From a checkpoint of a small image classifier.
Model: 1.4M parameters, 64-pixel images, arch nf_resnet, norm none_scaled_ws, widths [48, 64, 96].
Training: adamw at rate 0.0016, held-out accuracy 93%.
Data: trained on microscope photos of single blood and bone marrow cells, 48542 training examples, 67.0 epochs.
Rows from block 4 of a small image classifier, named by matrix and row number. Rows with one number belong to one channel. Each number is 128 + 24 x the weight over its row's rms, rounded and kept within 0 to 255. All counts start at 0.
After each channel's rows are labels from the 100 images, of 14848, where the channel reaches its highest value: "strongest on" is what is common among them. Only what is clearly more common there than usual is listed. The data: microscope photos of single blood and bone marrow cells. In brackets: how many of the 100.
# convs0: first 3x3 conv (model.blocks.4.convs.0.weight, 48x48x3x3, standardized in use, each kernel summed), inputs 0-47
# convs1: second 3x3 conv (model.blocks.4.convs.1.weight, 48x48x3x3, standardized in use, transposed, each kernel summed), outputs 0-47

convs0.36 [157 162 128 122 123 115 130 150 144 218  80 137 124 132 132 133 133 131 126 167  99 128 174 128 129 131 116 142 139 128  95 128 137  98 118  94 132 110 119 146 161 122 128 140 133 128 100  75]
convs1.36 [135 124 153 108 163 136 110 154 126 137 173  79 120 128 118 133 145 128 147  73 147  95 116 136 114 146 136  93 128 103 127 140 132 136 113 122 148 134 115 105  52 118 131 121 154 105 183 130]
strongest on: cell type: segmented neutrophil (65); smear: peripheral blood (53)

convs0.28 [134 142  88 133 120 126 143 158 131 147 128 128 137 202 138 132 122 117 143 127 111 141 130 153 128 144 143 142 112 105 114 115 115 131 225  94 137 130 115 136 158 120 113  95 107 158 132 106]
convs1.28 [128 119 135 113 162 180 116 131 131  58 135 128 119 111 168 138 156 101  72 138 172 128 128 112 110 120 132 191 121 114 119 146 117 149 140 164 122 121 143 130 131 134 147 137 144 127 120 162]
strongest on: smear: peripheral blood (72); cell type: segmented neutrophil (70)

convs0.34 [138 128 128 111 142 149 134  85 128 159 178 160 141 128 128 196 116 128 135 154 128 115 162 141 119 150 156 165 119 134 100 155  90 128 166 128 163  86 119 152 136 103 138 144 149 102 136 131]
convs1.34 [159 104 163 146 128  99 128 134 119 151 128 123 121 128 139 128 158 163 143 121 105 158  78 137 119 176 134 117 135 115 154 125 141 128 128 120 165 103 130 108 130  94 122 118 112 138 221 122]
strongest on: cell type: segmented neutrophil (66); smear: peripheral blood (65)

convs0.21 [204 128 128 126 119 188 147 128  93 139 115 118 137 182 118 129 128 137 148 127 112 121 141 128 109 143 119 131 134 102  77 159 128 164 162 128 176 117 119 144 136 102 109 109 139 144 130 132]
convs1.21 [192 134  71 119 147 138 155  88 143 116 141 140 103 117 128 116  95 141 118 130 129 135 128 134 126 139 125 154 135 148 147 101 168 118 171 128 119  98 128 155 128  92 142 118 124  89 141 187]
strongest on: cell type: segmented neutrophil (61)

convs0.15 [124 141 103 128 124 158 101 128 178 117 166 121 125  92 117  98 105 138 124 123 153 109 168 132 102 143 135 148 146 142  93 134 104 128 178  98 197 161 128 143 126 109 139 135 128 152 160 145]
convs1.15 [189 133 108 145  90 104 187 132 143 127 128 129 133 108 144 112 133 128 128 137  46 106 111 128 106 123 149 133 128 128 148 147  86 128 174 121 139 124 124 121 134 133 135  83  98 128 133 132]
strongest on: cell type: segmented neutrophil (49); smear: peripheral blood (48)

convs0.40 [148 163 119  90 156  95 141 144 125 120 133 142 151 128 136 178 124 134  67 158 113 112 135 139 120 122 117 134 136 123 113 110 107 160 178 106  91 136 155  68 155 122 163 126 125 119 109 134]
convs1.40 [ 97 136 104 177 120 174  90 121 103 157 128 119 137 127 143  77 106 128 144 158  89 175 118 138 103 119 128 112 138 128 169 115  91 110 135 183 138 158 133 128 138 135 140 127 131 128 137 101]
strongest on: cell type: segmented neutrophil (65); smear: peripheral blood (61)

convs0.17 [119 128 125 129 105 116 132 110 126 113 128 158 142 134 128 168  88 133 130 190 119 128 132 139 128 161  92 184 119 128 102 128 128 123 153  98 128 147  98 174 128 128 104  87 180 147  90 135]
convs1.17 [125  79 182 133 139  91 128 108  90 137 128 116 142 130 127 128 152 140 128 108 124 112  98 124  77 126 128 118 127  67 182 165 128 116 118 128 137 112 107 103 144 171 151 112 122 158 140 128]
strongest on: cell type: segmented neutrophil (65); smear: peripheral blood (46)

convs0.27 [134 168  98 103  92 128 128 148 135 151 126 120 147 155 153 115 131 121 110 146 113 131 191 128 101 125 144 220 128 143 130 128 132 115 128 107 111 114 161 137 147 109 140 146 128 152  93 108]
convs1.27 [124 147  85 164 138 146  65 161 136 131 122  91 116 114  96 139 170 128 138 143 139 118 120 117 110 174 184 128 124 111 128 169 125 135 141 138 163 115 133 157  91 122 108 125 119 109 157 123]
strongest on: smear: peripheral blood (79); cell type: segmented neutrophil (48); cell type: lymphocyte (42)

convs0.41 [157 163 124 133 147  98 117 131 137 150 133 128 134 132 128 128 149 128 147 128 128 181 146 140 128 128 128 134 125  99  96 171 104 101 141 126 205 134 113 104 143  92 108 179 120  79 128 149]
convs1.41 [139 145 128  57 173 129 143 101 121 120 139 154 104 119 129 131 128 128 138 135 128 153 103 123 118  35 128 128 137 172 126 152 128 128 128 128 128 118 128 126 120  97 146 128 152 152 172 151]
strongest on: cell type: segmented neutrophil (71); smear: peripheral blood (59)

convs0.13 [149 138 125  91 118 158 128 133  97 136 146 135 128 181 145 118 128 128 151 128  43 148 172 123 133 137 112 135  87 139 100 123 123 125 170 119 136  70 125 134 128 112 139 122 119 154 128 105]
convs1.13 [121 159 131 125 131 111 119 127 127 111  81 121 131 120 108 124 154 124 116 141 167 114 164 179 126 133 150 140 140 145 122 118 226 112 117 121 116 128 130 130 128 117  82 128 169  95 115 125]
strongest on: smear: peripheral blood (88); cell type: segmented neutrophil (69)

convs0.26 [154 135  99 122 111 174 176 128 104 112 156 141 145 176 128 128 128 128 165 144 107 172 152 153 128 153 133 128 119 128  94 128 106 182 171 115 184 120 128 140 133 116 135 132 128 143 152 123]
convs1.26 [175 109 147 126 137 118 130  91 123 111 106 119 120 113 203 169 155 127  94 135 155 126 118 135 142 124 121 167 150 132 145  89 147  97 125 149  86  94 137 119 149 123 135 136 131 155 108 166]
strongest on: smear: peripheral blood (37)

convs0.37 [136 140 113 129 122 135 128 143  94 129 128 140 154 116 112 105 158 163 151 195 122 142 188 139 127 130 133 143  47 109 112  99 112 105 128 120 140 140 119 143 163 135 126  97  97 128 128 135]
convs1.37 [122 101 144  81 114 134 127 122 169 106 157 100 155 170 157 162 128  88 128  99 128 137 156  96 168 128 124 108 132 101 128 160 109 135 106 128 128 114 143 101 114 173 120 151  80 113 122 144]
strongest on: cell type: segmented neutrophil (73); smear: peripheral blood (44)

convs0.1 [128 137 121 117 141 101 121 135  92  66 161 117 126 161 148 100 140 134 131 124 100 120 128 113 108 127 154 165 120 133  99  80  99 123 167  77 143 124 162 136 157 115 149 102  88 121 144 147]
convs1.1 [104  73 143 118  98 142 128 121 165 118 118 128 131 128 123 190 128 123 127 123 131 155 139 108 153 110 104 128 140 162 105 158 133 154  85 127 121 121 161 131 120 128 122 155  46 118 133 122]
strongest on: smear: peripheral blood (79); cell type: segmented neutrophil (78)

convs0.43 [126 136 132 128 103 122 144 128 141 117 129 144 111 183 137 126 128 120 136 175  69 131 125  81 117 103 128 142 102 119 101 135 123 146 197  87 167 102 138 127 144 128 126 142 115 172 114 111]
convs1.43 [160 113 120 166  85 145 117  86 125 126 126 124  86 135 133 148 111 109  78 115 128 152 125 152 111 100  75 140 166 134 164 115 141 140 113 153 137 132 141 150  97 150 128 180 155 118 133 141]
strongest on: cell type: segmented neutrophil (47); smear: peripheral blood (41)

convs0.42 [160 135 107 112 138 148 163 128 119 138 177 142 131 146 130 126 180 134 142 170 114 140 123 116 143 119 125 128 102 128 104 133 120 139 161 113 214 122 162 168 141 108 128 162 117 111 146 119]
convs1.42 [138 178 114 108 121 118 221 132 102 109 128 132 154 128 128 121 122 114 146 128 128 136 133 120 150 121 153 140 120 125 154 128 173 131 133 112 148  67 128 168 128 127 128 132 166 112 151 156]
strongest on: cell type: segmented neutrophil (71); smear: peripheral blood (37)

convs0.47 [151 147  90 128 139 140 128 132 127 162 171 124 137 101 148 122 106 122 141 125  87 130 165  71 115 150  94 150 118 139  90 128 122 145 148 114 152  90 126 139 134  69 147 128  94 161 150 118]
convs1.47 [167 134 128 113 114 109 178  65 131 144 103 144 118 131 119 139 152 102 105 142 134 135 111 153 113 149 132 152 144 127 101 128 155 115 168 104 126 133 125 130 109 130  44 156 133 117 103 122]
strongest on: smear: peripheral blood (84); cell type: segmented neutrophil (71)

convs0.20 [145 144 129  97 153 121 150 123 121 123 158 157 125 129 153 137 131 120  97 165 124  92 135 128 165 100 166 156 143 151 109 167  90  43 118 128 114 128 126 117 139 104 128 157 136 132 159 124]
convs1.20 [ 93 121 128 134 125 116  60 136 112 133 139 169 117 144 117  93 121 143 145 133 122 128 122 116 150 167 144 114 149  88 103 145 128 159 150 117 119 141  85 148 128 128 145 113 120 206 153 114]
strongest on: smear: peripheral blood (59); cell type: segmented neutrophil (40)

convs0.22 [147 143 100 130 136 136 163 131 117 119 166 142 168 196 117 138 141 156 118 191 109 122 104 110 191 135 112 141 112 116 110 134 125 144 164 124 101 114 165 117 140 122 158 136 119 126 119 131]
convs1.22 [121 200 128 122 128 135 135  99 118 142 131 154 139 177 140 107 114 136 158 149 184 144 109 158 118 117 117 152 130 132  99  56 119 107 133 111 128 153 128 145 155 137 135 123 150 161 121 122]
strongest on: smear: peripheral blood (54); cell type: segmented neutrophil (51)

convs0.10 [133 183 105 138 118 166 159 135 111 157 134 149 134 143 168 142 148 113 133 138 100 142 159 111 127 128 121 186 150 143 108 145 104 103 150 100  75  89 131 144 154 112 120  88 128 138 116 116]
convs1.10 [ 75 134 150 100 172 117 122 172 105 124 116 143 145 134 110 119 154 100 139 137 147 121 132 113  79 114 157 148 104 101  99  98 147 149 147 117 119 134 142 113 126 137  53 124 138 101 142 118]
strongest on: smear: peripheral blood (51); cell type: segmented neutrophil (48)

convs0.7 [142 128 101 130 123 118 157  87 117 124 109 127 128 128 174 128 104 138 118 128 147 173 124 116  87 119 128 141 109 139 117 133 114  92 106 148  51  91 151 136 128 139  99 162 129 182 107 128]
convs1.7 [122  87 162 158 153 127 145 159 108 135 128 130 132  97  81 128 121 100 128 115 137  79 136 111 132 135 141  81 103 110 113 149 121 143 128  86 143 158  76 114 123  84 121  97 125 124 158 105]
strongest on: cell type: segmented neutrophil (49); smear: peripheral blood (48)

convs0.38 [121 128 126  78 140 153 123 126 132 111 145 128 128 151 128 151  93 128  97 143 128  87 128 118 158 132  99 211 113 145  80 153 128 146 151 115 136  97 158 136 142  95  92 129 123 121 139 152]
convs1.38 [143 158 103 151  63  86 120 134 124 163 137 109 118 123 128 128 141 146 128 128 113 124 170 159  85 132 128 128  77 139 131 164 146  94  90 111 122 149 111 128 183 156 128 131 128 132 121 113]
strongest on: smear: peripheral blood (82); cell type: segmented neutrophil (61)

convs0.8 [142 128 110 101 136 182 135 110 117 109 121 123 128 145 115 160 131 127 128 159 122 131 128 140 182 128 113 197 132 111 137 132  93 134 145  99 158 113 156 140 147  98 137 165  82 128 162 162]
convs1.8 [103 162 129 109 100 153 124 142 128 138 128 136 115 128 123 128 118 137 168 163 109 165  98 110 146 123 134 128 112 136 129 128 137 118 123 132  88  96 119 211 197 134 158 121 143 149 136 104]
strongest on: smear: peripheral blood (86); cell type: segmented neutrophil (61)

convs0.0 [132 135 140 123 152 105 135  97 126 137 155 137 116 206 122 139 113 115 141 154 110 137 172 128 145 108 110 145 114 119 128 138 139 119 118 116  45  95 147 128 116 120 132 121 150 149 141 180]
convs1.0 [128 135 116 101 137 130 119 113 145 168 162 147 128 141 150 117 100 139 122  89 150 123 139 121 137 128  93 128  61 113 116 124 124 110  89 119  88 161  85 117 141 154 171 140 149 183 126 127]
strongest on: smear: peripheral blood (85); cell type: segmented neutrophil (83)

convs0.11 [170 147 103  89 127 158 151 160 122 151 158 137 134 159 156 108 111 129 138 140  82 118 149  98 132 145 107 154  90  91 125 128 122 139 164 115 155  83  90 128 140  97 143 123 108 118 133  97]
convs1.11 [159 172 124 128 147 101 158 118 123 129 104 119 133 109 128 128 128  98  97 141 134 128 128 169  87 123 191 143 122 136 125 139 167 106 165 103 111 162 130 128  84 137 111 173 138  90 117 114]
strongest on: smear: peripheral blood (92); cell type: segmented neutrophil (75)

convs0.46 [136 128 137 145  96 122 115 113 101 137 160 120 148 162 137 150 138 104 126 173 109 164 132 163 112 100  91 197 114 101 128 163 108 152 138 119 134 100 135 117 141 108 165 154 129  97 158 140]
convs1.46 [133 114 129 153 120 174  97 103 171 145 158 136 128 182 122  97 128 152 133 128 113 176  89 133 117 137  98 135  98  99 134 102 138 114 138 141 156 137  87 156 164 128 128 106 141 169 120 136]
strongest on: smear: peripheral blood (74); cell type: segmented neutrophil (64)

convs0.25 [174 137 125 128 129 163 210 128 128 128 165 151 107 159 140 167 123 103 121 145 119 110 133 162 133 128 112 128 137 133  81 174 128  93 146 108 128 109 128 104 168 124 113 128 136 144 130 118]
convs1.25 [118 117 116  95 181 105 170 159 103 128 128 128 143 128 145 116 154 171 107 108 128 141 109 103 136 161 140 116 153 112 184  85 138 128  94 122 109 137 108 128 117 116 123  62 138 128 129 136]
strongest on: cell type: segmented neutrophil (81); smear: peripheral blood (74)