Weights of a small image classifier: 12700 steps, 67.0 epochs.
Rows from block 2 of a small image classifier, named by matrix and row number. Rows with one number belong to one channel. Each number is 128 + 24 x the weight over its row's rms, rounded and kept within 0 to 255. All counts start at 0.
After each channel's rows are labels from the 100 images, of 14848, where the channel reaches its highest value: "responds to" is what is common among them. Only what is clearly more common there than usual is listed. The data: microscope photos of single blood and bone marrow cells.
# convs0: first 3x3 conv (model.blocks.2.convs.0.weight, 48x48x3x3, standardized in use, each kernel summed), inputs 0-47
# convs1: second 3x3 conv (model.blocks.2.convs.1.weight, 48x48x3x3, standardized in use, transposed, each kernel summed), outputs 0-47

convs0.7 [120 144 117 170 164 128 128 127 136 128 123 133 162 128  92 128 136 141  93 111 128 112 176 137 102 132 147 162 101 123 122 154 118 157 116 114 175  99 149 154 137  97 118 182 150 162 103  86]
convs1.7 [184 147 160  72 134 166 158 137 137 132 146 130  88 137 144 133 140 137 174 138  84 129 146 128 131 141 122 118 114 128 136 133 131 122 142 128 159 126 128 106 146 111 109  60 140 128 175 142]
responds to: cell type: segmented neutrophil; smear: peripheral blood

convs0.10 [160 158 138 132 138 130 143 132 128 125 106 109 131  37 140 141 145 128 128 124 118 132 134 139 128 151 128 128 113 123 128 133 139  93 141 142  73 132 122 129 137  95 127 122 144 120  38 132]
convs1.10 [133 130 140 151 154  91 114 133  63  77 127 117 135 128  78 141 126 128 144 132 159 126 147 128  55 112 164 129 163 122 128 146 140 134 128 130 131 119 156 133 135 167 169 134 128 149 128 122]
responds to: smear: peripheral blood; cell type: segmented neutrophil

convs0.29 [135 156 113 128 173 115 143 158 123 100 160  92 145 161 105 135 150  95 101 128 114 116 115  91 114 138 137 164 120 123  97 155 139 152 125 103 203 108 121 116 128 103 144 118 147 168 121 130]
convs1.29 [173 134 141 154 115 174 171  93 109 120 114 154 108  70 138 154 116 148  85 136 110 142 126 135 144 113  81 147 122 131 137  73 108 138 128 125 135 162 117 128 128  95 106 136 131 112 144 146]
responds to: cell type: segmented neutrophil; smear: peripheral blood

convs0.35 [154 159 107 140 181 130 139  86 159 117 170 123  99 137 119 120 107 150 167 182 120 151 137 108 145 134  98 136 128 118 117 128 105 102 114  90 163 147 122 150 177 119 144 124 124 147 137 158]
convs1.35 [122 128 146 108 107 110 106  98 106 135 121 145 166 104 109 152 143 151 116 111 139 153  60 121 135 114 173 157 127 133  97 114 186 154 163 101  95 128 117  99 128 128 108 111  94 128 119 119]
responds to: smear: peripheral blood; cell type: segmented neutrophil

convs0.33 [141 168 128 112 137  97 120 129 114 144 140 137 128 128  92 141 132 136 124 152 100 162 148 167 172 120  84 159 119 122  55 134 105 109 140 133 169 133 146 125 128  96 153 141 143 172 147 135]
convs1.33 [167 118 116 125  96 156 121 137 150 114 159 128 136 139 131 173 132 143 142 133 138 112 125 127 159 130  81 140 128  57 116 120 185 135 128 108 131 155  84 106 146 134 130 133 163 111  92 155]
responds to: cell type: segmented neutrophil; smear: peripheral blood

convs0.13 [128 128 104 125 132 140 120 128 120 178 133 149 165 108 128 128 130 170 127 114 134 128 139 128 172 198 126 148 102 112 109 159 115 147  96 111 131 142  96 162 174 128 129 113 115 158 116  76]
convs1.13 [158 162 133 126 135 137 132 124 174 145 147 113 118 140 115 148 155  85 138 135 105 123 140 123 118 100 149 110 147 128 128 104 128 151 201 173 132  96 144 102  73 128 127 115 129 122 107 173]
responds to: cell type: segmented neutrophil

convs0.39 [163 133 101 106 123 120 128 113 128 140  91 128 133 112 109 184 135 133 120 179  89 163 103 122 121 106 122 128 124 106 133 169 123 144 196 121 127 114 138 148 128  83 151 128 116 122 104 170]
convs1.39 [134 121  88 195 118 135  75 102 120 121 141  80 136 142  98 121 128 108 133  94 127 134 135 128 115 157 128 125 137 106 128 117 145 134 131 116 134 133  98 118 131 124 145 153 153 209 158 123]
responds to: smear: peripheral blood; cell type: segmented neutrophil

convs0.1 [137 176 118 139 136  91 137 135 146 128 150 159 146 110  80 128 105 135 128 117 122 149 155 128 128 102 161 146  98 128 113 189 110 152 128 136 203 113 146 134 141  98 116 144 147 159 138 128]
convs1.1 [172 128 128  86 195 170 148 128 139 123 133 116 133 142 138 147 134 128 164 160 110 112 132 139 180 128 117 126 151 128 137 134 124 134 151 123 188 133 107 131 136 124 193 122 130 125 115 152]
responds to: cell type: segmented neutrophil; smear: peripheral blood

convs0.22 [153 148 146 121 133 109 123 115 113 194 116 103 140 164  84 136 136 158 152 134 128 121 172 136 115 135 110 163  88 122 118 134 128 118 132 115 148 134 118 198 184 121 132 140 128 133 151 141]
convs1.22 [165 134 175 136 128 157 170 118 139 129 170 128 128 125 154  95 128  96 107 142 117 174 121 128 154 121 141 190 136 142 119 128 134 133 172 137 113 107 150  95 102 137 134 133  95 137 174 142]
responds to: cell type: segmented neutrophil

convs0.36 [139 157 128 123 145 107 137 152 118 146 156 118 203  91  93 157 144 157  90 146 133 145 128  98 121 124 123 148 105 119 128 147 117 166 147  93 170  96 163 146 165 123 117 113 128 121 115 130]
convs1.36 [146 171 136 131 101 188 135 141 113 134 111  72 132 161 138 137 156  91 138 128 125 110 169 145 115 120  85 126 144 128 136 123 142 128 135 170 170 151  98 131 169 108 146 114 118 124 110 104]
responds to: cell type: segmented neutrophil; smear: peripheral blood

convs0.19 [128 141 116 110 121 149 119 143 128 120 128 120 142 136  97 112 155 165 129 128  75 126 146  66 101  99 128 133 102 128 118 208 104 158 149 133 139 149 163 126 138  82 143 107 135 130 117 134]
convs1.19 [101  63 128 139 109 124 158  87 128 165 128 128 138 137 111  80 125 102 166 107 155 136 126 115 126 163 128  59 139 119 123 125 116  89 103 103 169 135 115 120 135 109 128 124 146 122 128 123]
responds to: smear: peripheral blood; cell type: segmented neutrophil

convs0.28 [155 155  68 128 103 135 132 119 142 132 125 128 129  97 121 146 124 149  86 138 122 120 156 128 130 156  92 172  98 128 127 147 132  94 189 116  98 123 115 101 131  85 167  92 122 135 118 123]
convs1.28 [109 132 128 172 160  62 117 128 154 125 123 113 156 119 124 139 140 133 155  59 132 126 157 128 107 142 134 128 118 125  94 137 128  91  92 137 133 135 118 145  97 103  84 132 121  83 111 139]
responds to: smear: peripheral blood; cell type: segmented neutrophil

convs0.24 [135 152 143 123 152 113 117  73 144 163 151  94  96 154 140 128  89 123 149  79  86 128 150  90  89 122 147 166 111 128 105 128 117 143 149 119 128 147 133 142 160 128 138 128 157 163  99 139]
convs1.24 [119 130 133 113 128 123 136 122 128 172  62 150 123 116 125 134 144 121  87 185 130 142 111 135 116 157 135 170 151 130  87 104 115 120 111 109 126 111 139 144 105 122  60 107 124 122 116  90]
responds to: cell type: segmented neutrophil; smear: peripheral blood

convs0.38 [166 134 140 125  93 170 135  95 120 136 159  91 109 118 123 160 124 114 143 104 127 115 102 135 120 134 125 128 136 124 107 143 147  90 153 129  78 158 128 128 167  82 124 100 163 133  69 119]
convs1.38 [114 102  77 137 131  86  90 136 128  75  87 139 137 151 120 116 128 128 128 113 135 143 128 141 122 128 123 140 151 130  86 196  87 131 100 128 128 124 123 180 143 143 121 155 106 129 150 114]
responds to: smear: peripheral blood; cell type: lymphocyte

convs0.40 [163 155 128 133 145 109 130 114 137 190 122 128 132  79 148 162 128 140 115 145 115 145 128 164 138 139 120 135  65 111 107 128 134 141 125 107 154 126 117 195 173  92 121 135 128 124 119 134]
convs1.40 [140 128 119 122  96  95 114 145  97  77 138 109 179 165 183 128 163 135 158 126 128 119 173 137 123 114 129 143 123 110 164 128 128 143 146 171  97 103 153 113 146 123 157 134 121 118 155 150]
responds to: smear: peripheral blood; cell type: segmented neutrophil

convs0.14 [140 155 113 112 167 141 128 108 178  89  75 115 150 139 145 134 138 118 136  91 111 129 156  93 145 144 145 128 124 117 100 145 130 151  99 158 140 128 153 112 163 122  99 110 120 141  76  87]
convs1.14 [128 182  77 139  89  80 137 120 113 165 109 162 128 143 100 100 132 145 124 145 135 169 133 128 109 139 106 141 165 131 107 128 130 102 132 128 128 136 142 167 117 129  87 128 186 134 140 133]
responds to: cell type: segmented neutrophil; smear: peripheral blood

convs0.23 [129 144  91 125 126 151 101 150 122 133 123 184 144  91 147 117 108  93  82 128 141 141 153  93 122 125 129 128 109 112 136  99 128 160  95 104 211 110 138 131 137 132 135 158 115 125 128 117]
convs1.23 [122 115 117 128 106 126 192 127 176 128  97  87 120 115 103 137 134 143 124 116  77 107 145 139 122 118  88  73 132 125 128 138  93 122 139 128 116 163 111 131 128 119 103 124  71 106 116 104]
responds to: cell type: segmented neutrophil; smear: peripheral blood

convs0.4 [131 184 116 120 128 121 146 120 117 128 146 116 110 159 108 125  86 151  88 109 136 128 138  97 133 149 121 193  89 138 109 110 135 126 117 128 186 141 159 100 163 113 134 122 142 156 134 160]
convs1.4 [161 122 149  84 127 138 169 124 167 180 111 152 151 121 150 113 141 170  85 135 113 115 125 130 123  89 132 116  99 161 173  97 114 119 129 140 141 142 125 128 128  71 148 111 134 123 120 148]
responds to: cell type: segmented neutrophil

convs0.5 [191 167 110  80 143 165 139 122 115 158 161 143 156 107 122 188  85 110 129 128 144 157 147 137 144 126 128 168 102  95 114 134 118 123 132 116 158 122 104 124 114 110 134 132 135 150 128 126]
convs1.5 [147 122 141 124 128 155 164 135 115  77 121 171 168 137 125 183 151 128 165  89 105 140 140 139 124 122 115 130 140 104 128 126 150 161 148 162 135 121 139 138 162 107  98 117  93  94  92 103]
responds to: cell type: segmented neutrophil; smear: peripheral blood

convs0.30 [124 148  81 128 114 161 137 119 157 128 128 122 158 155 135 142 137 148 139 107 115 121 148  70  99 121 167 137 110 128 109 119 144 136 101 128  88 163 180 128 163 128 143 145 161 173 107 104]
convs1.30 [134 151 161 119 163 128 106 122 133 171 113 152 128 148 114 125 164  80 145 147 128 119 135 159 141 123 162 101 132 128 117 130  90 139 116 120 154  86 164 155  87 108 107 168 157 123 170 119]
responds to: cell type: segmented neutrophil; smear: peripheral blood

convs0.9 [138 128 144 123 146 128 104 140 135 156 116 122 147 124 122 171 127 135 105 149  97 161 128 128 135 173 186 142 152 104 105 119 106  78 120 135 117  97 132 201 161 121 128  99 135 127  99 119]
convs1.9 [ 93 130 104 145 188 153 128 120 121 111 151  77 160 135 128 113 138 110 154 124 154  87 132 110 120 118 148 149 102 128 106 202  97 134 170 131 123 127 124 128 108 110 128 155 126 101 135 128]
responds to: cell type: segmented neutrophil; smear: peripheral blood

convs0.11 [128 141 108  86  97 165 123 161 128 143 159 133 128 106 132  97 107 111  95 130 121 102 126 116  82 144 136 165 128  99 126 123 136  85 182 133 122 132 100 137 161  83 128  93 144 127 104 156]
convs1.11 [102  51 139 123 141 120 107  99 154  96 128 168 109  86 144 128 128 108 123 126 146 115 130 133 122 143 120 127 116 159  68 185 109 130  98 118 128 128 116 129  92 132 101 133 101 113 120 130]
responds to: smear: peripheral blood; cell type: segmented neutrophil

convs0.32 [132 191 113 128 168 137 125 100 139 128 128 172 123 120  97 172 134 184 142 162  97 146 118  91 112 123 147 137 127 114 127 130 142 144 101  90 125 102 128 157 136 135 160 140 154 132  88 128]
convs1.32 [111 165 147 149 154 152  94 146 107 149 169 135 176 149  89  91 138 100 135 139 128 116 111 125 175 118  98 137  78 122 108 157 123 146 164 130 129 147 124 150 137 137 164 121 130 162 146 124]
responds to: cell type: segmented neutrophil

convs0.25 [132 144  95 117 128 148 139 134 127 119 132  98 128 167  33 105 107 128 154 144 115 134 135 129 111 150 148 141 139  70 119 128 124 143 111 107 139 161 140 128 144  76 123 128 161 143 109 128]
convs1.25 [129  85 128 112 133 155 127  61 161 147 125 186 123 117 159 163 145 148  96 130 155 156  97  97 122 136 119 168 141 155  96 111 135 135  97 158 128 116 144 119 104 128 126 145 137 118 108 138]
responds to: cell type: segmented neutrophil; smear: peripheral blood

convs0.21 [138 128 142 141 154 133 148 113 136 160 128 148 158 127 124 135 125 128 114 108  90 135 127  81 137 135 107 128 139  82  94  96 164  70 114  60 122 156 101 104 158 128 118 128 155 128 140 154]
convs1.21 [ 52 112 128 128 128 108 128 140 128 122 128 128 126 101 158 118 109 152  82 123 122 127  94 127 147 133 129 116  96 160 134 122  68 134 136 161 128  90  87 132 149 184 114 124 137 146 109 136]
responds to: smear: peripheral blood; cell type: segmented neutrophil

convs0.34 [128 166 112 138 161 110 128 103 122 103 118 168  80 151 133 134 106 103  90 110 145 126 122 101 128 122 141 161  95 128 121 152 134 128 161 107 154  86 128 124 165 101 152 143 171 179 124 145]
convs1.34 [102 128 145  77 118 138 118 114 124 146 128 108 143 138 136 138 134 126 128 156  37 131 130 156 170  94  98 127 138 151 142 117 140 113 128 123 158 143 124 111 134 157 140 121 116 141 123  61]
responds to: smear: peripheral blood; cell type: segmented neutrophil

convs0.16 [142 206 119 107 167 136 129 102 100 137 159 125 152 109 137 194 124 104 132 103 124 151 125 138 158 137  99 123 139 112 119 118 149 137 109 131 173 134 115 120 173 101 120 138 159 118 121 131]
convs1.16 [149 151 120 140 111 128 146 148 120 128  72 159 121 140 144 139 118 173 141 191 128 117 142 128 170 138 137 165 168 181 133 142 118 108 154 141 113 128 170 144 164 111 139 132 111 143 122 112]
responds to: smear: peripheral blood

convs0.17 [137 132 119 117 128 128 128 108 122 162 147 100 129 114 119 141 143 136 137 158 133 102 165 158 101 102 128 133 111 111 115 152 155 109  93 148 163 160 102 154 139  77 115 181 169 141 186 132]
convs1.17 [112 101 131 128 148 142 117 119 137 102 138 147 109 125 138 151  87 128 145 126 107 140 108  71 120 160 137  96 139 194 179 150 140 109 106 128 101  84 161 121 125 137 164 163 128 122 128 141]
responds to: smear: peripheral blood; cell type: segmented neutrophil

convs0.31 [138 130 127  85 150 118 157 107 123 125 123 156 156 149 117 158 107  91 137 107 148 164  96 128 112 109 128 128  98 119 113 161 166 105 148 105 133 121 133  85 132  94  77 165 141  93 134 165]
convs1.31 [109 128  79 146 123 140 124 122 142 150 147 124 135 128 131  99 104 172 110 113  84 128 122 134 133 200 153  94 121 162 157 101 118 139  97 161 128 139  74 112 113 150 132 107 116 154 128 122]
responds to: smear: peripheral blood; cell type: segmented neutrophil

convs0.42 [128 142 128 142 120 136 128  75 116 104 100 108 128 141 131 201 119 171 123 105 105 128 125 132 173 152  85 143 119 128 137 128 117 128 128 121 117 133 137 141 141  81 133 114 171 118  83 171]
convs1.42 [105 128 118 152  60 128  95 187 128 140 143 116  82  91 127 117 122 157 128  98 115 112 127 145 111 126 164 159 106 168 117 174 128 128 128 143 128 124 128 147 147 128 132 126 124 153 160  95]
responds to: smear: peripheral blood; cell type: eosinophil

convs0.2 [133 139 136  86 131 144 120 118 128 186 135 140 128 119 122 135 145 123 195 113 147 126 150 181 164 127 101 136 128 105 112 164 106 104 109 115 163 144 150 171 149 103 115 138 120 143 164 143]
convs1.2 [128 128 101  90 162 131 140 107 166 114 137 116 102 158 164 103 108 131 114 134 136 147 128 126 125 107 170 182 134  68 139 155 180 148 144 116  95 119 112 107 157 128 128 134 115 153 128 154]
responds to: cell type: segmented neutrophil; smear: peripheral blood

convs0.6 [147 147 134  87 150 123 119 138 119 112 124 149 147 127 117 180  80 145 136 140 120 124 120 108 140 145 107 174 142 136 128 148 132 100 119 113 137  41 155 136 136  79 118 137 127 153 100 124]
convs1.6 [127 149 127  87 184 148 168 107 114 140 136 112  90 132 154 128 141 178 119 136 130 119 172 172 150 123 140 138 113 134 137 147 130 128 150 175 106 154 149 108 155 109 135 109  79 137 139 141]
responds to: smear: peripheral blood; cell type: segmented neutrophil

convs0.20 [136 155 133 128 153 121 133 131 157 151 105 124 148  67 137 157 147 130 131 128 114 142 164 132 140 129 128 135  92 101 128 128 139  62 111 135 118 135 150 181 154 106  89 128 126 139  69 146]
convs1.20 [136 195 147 123 128 110 136 170  59 111 163 128 128 141 150  82 132 101 134 128 143 150 118 120 115 126 186 117 112 134 124 121 117 137 163 132 138 119 140 135 124 112 174 135 128 127 169 128]
responds to: cell type: segmented neutrophil

convs0.15 [128 134 125 100 116  99  81 118 161 122 143  99 142 159 107 135 144 131 168 138  97 130 140 133 112 111 141 137 113  99  78 128 129 139 117 159 136 140 143 140 200  81 125 114 166 141  94 128]
convs1.15 [150 152 104 153 140 144 128 106 128 132 115 147 114 105 157  89  72 117 148 128 150 137 100  95 124 148 149 115  96 157 150 105 123 114 128  81 128  88 145 166 107 158 103 140 167 128 138 165]
responds to: cell type: segmented neutrophil

convs0.8 [137 158 122 128 140 123 128 157 137 196 115 123 175 102 128 165 128 118 109 101  86 136 169 152 151 127  89 123  89 115  87 142 106 160 144 112 145 102 101 135 147 104 131 120 154 121 137 130]
convs1.8 [150 154 116 135 138 120 148 138 147 140 128 119  90 162 116 148 141  83 157 128 153 128 162 128 101 143 139 114 125 136 128 152 147 125 133 138 172 121 205 162 165 128  98 169 133 118  96 149]
responds to: cell type: segmented neutrophil; smear: peripheral blood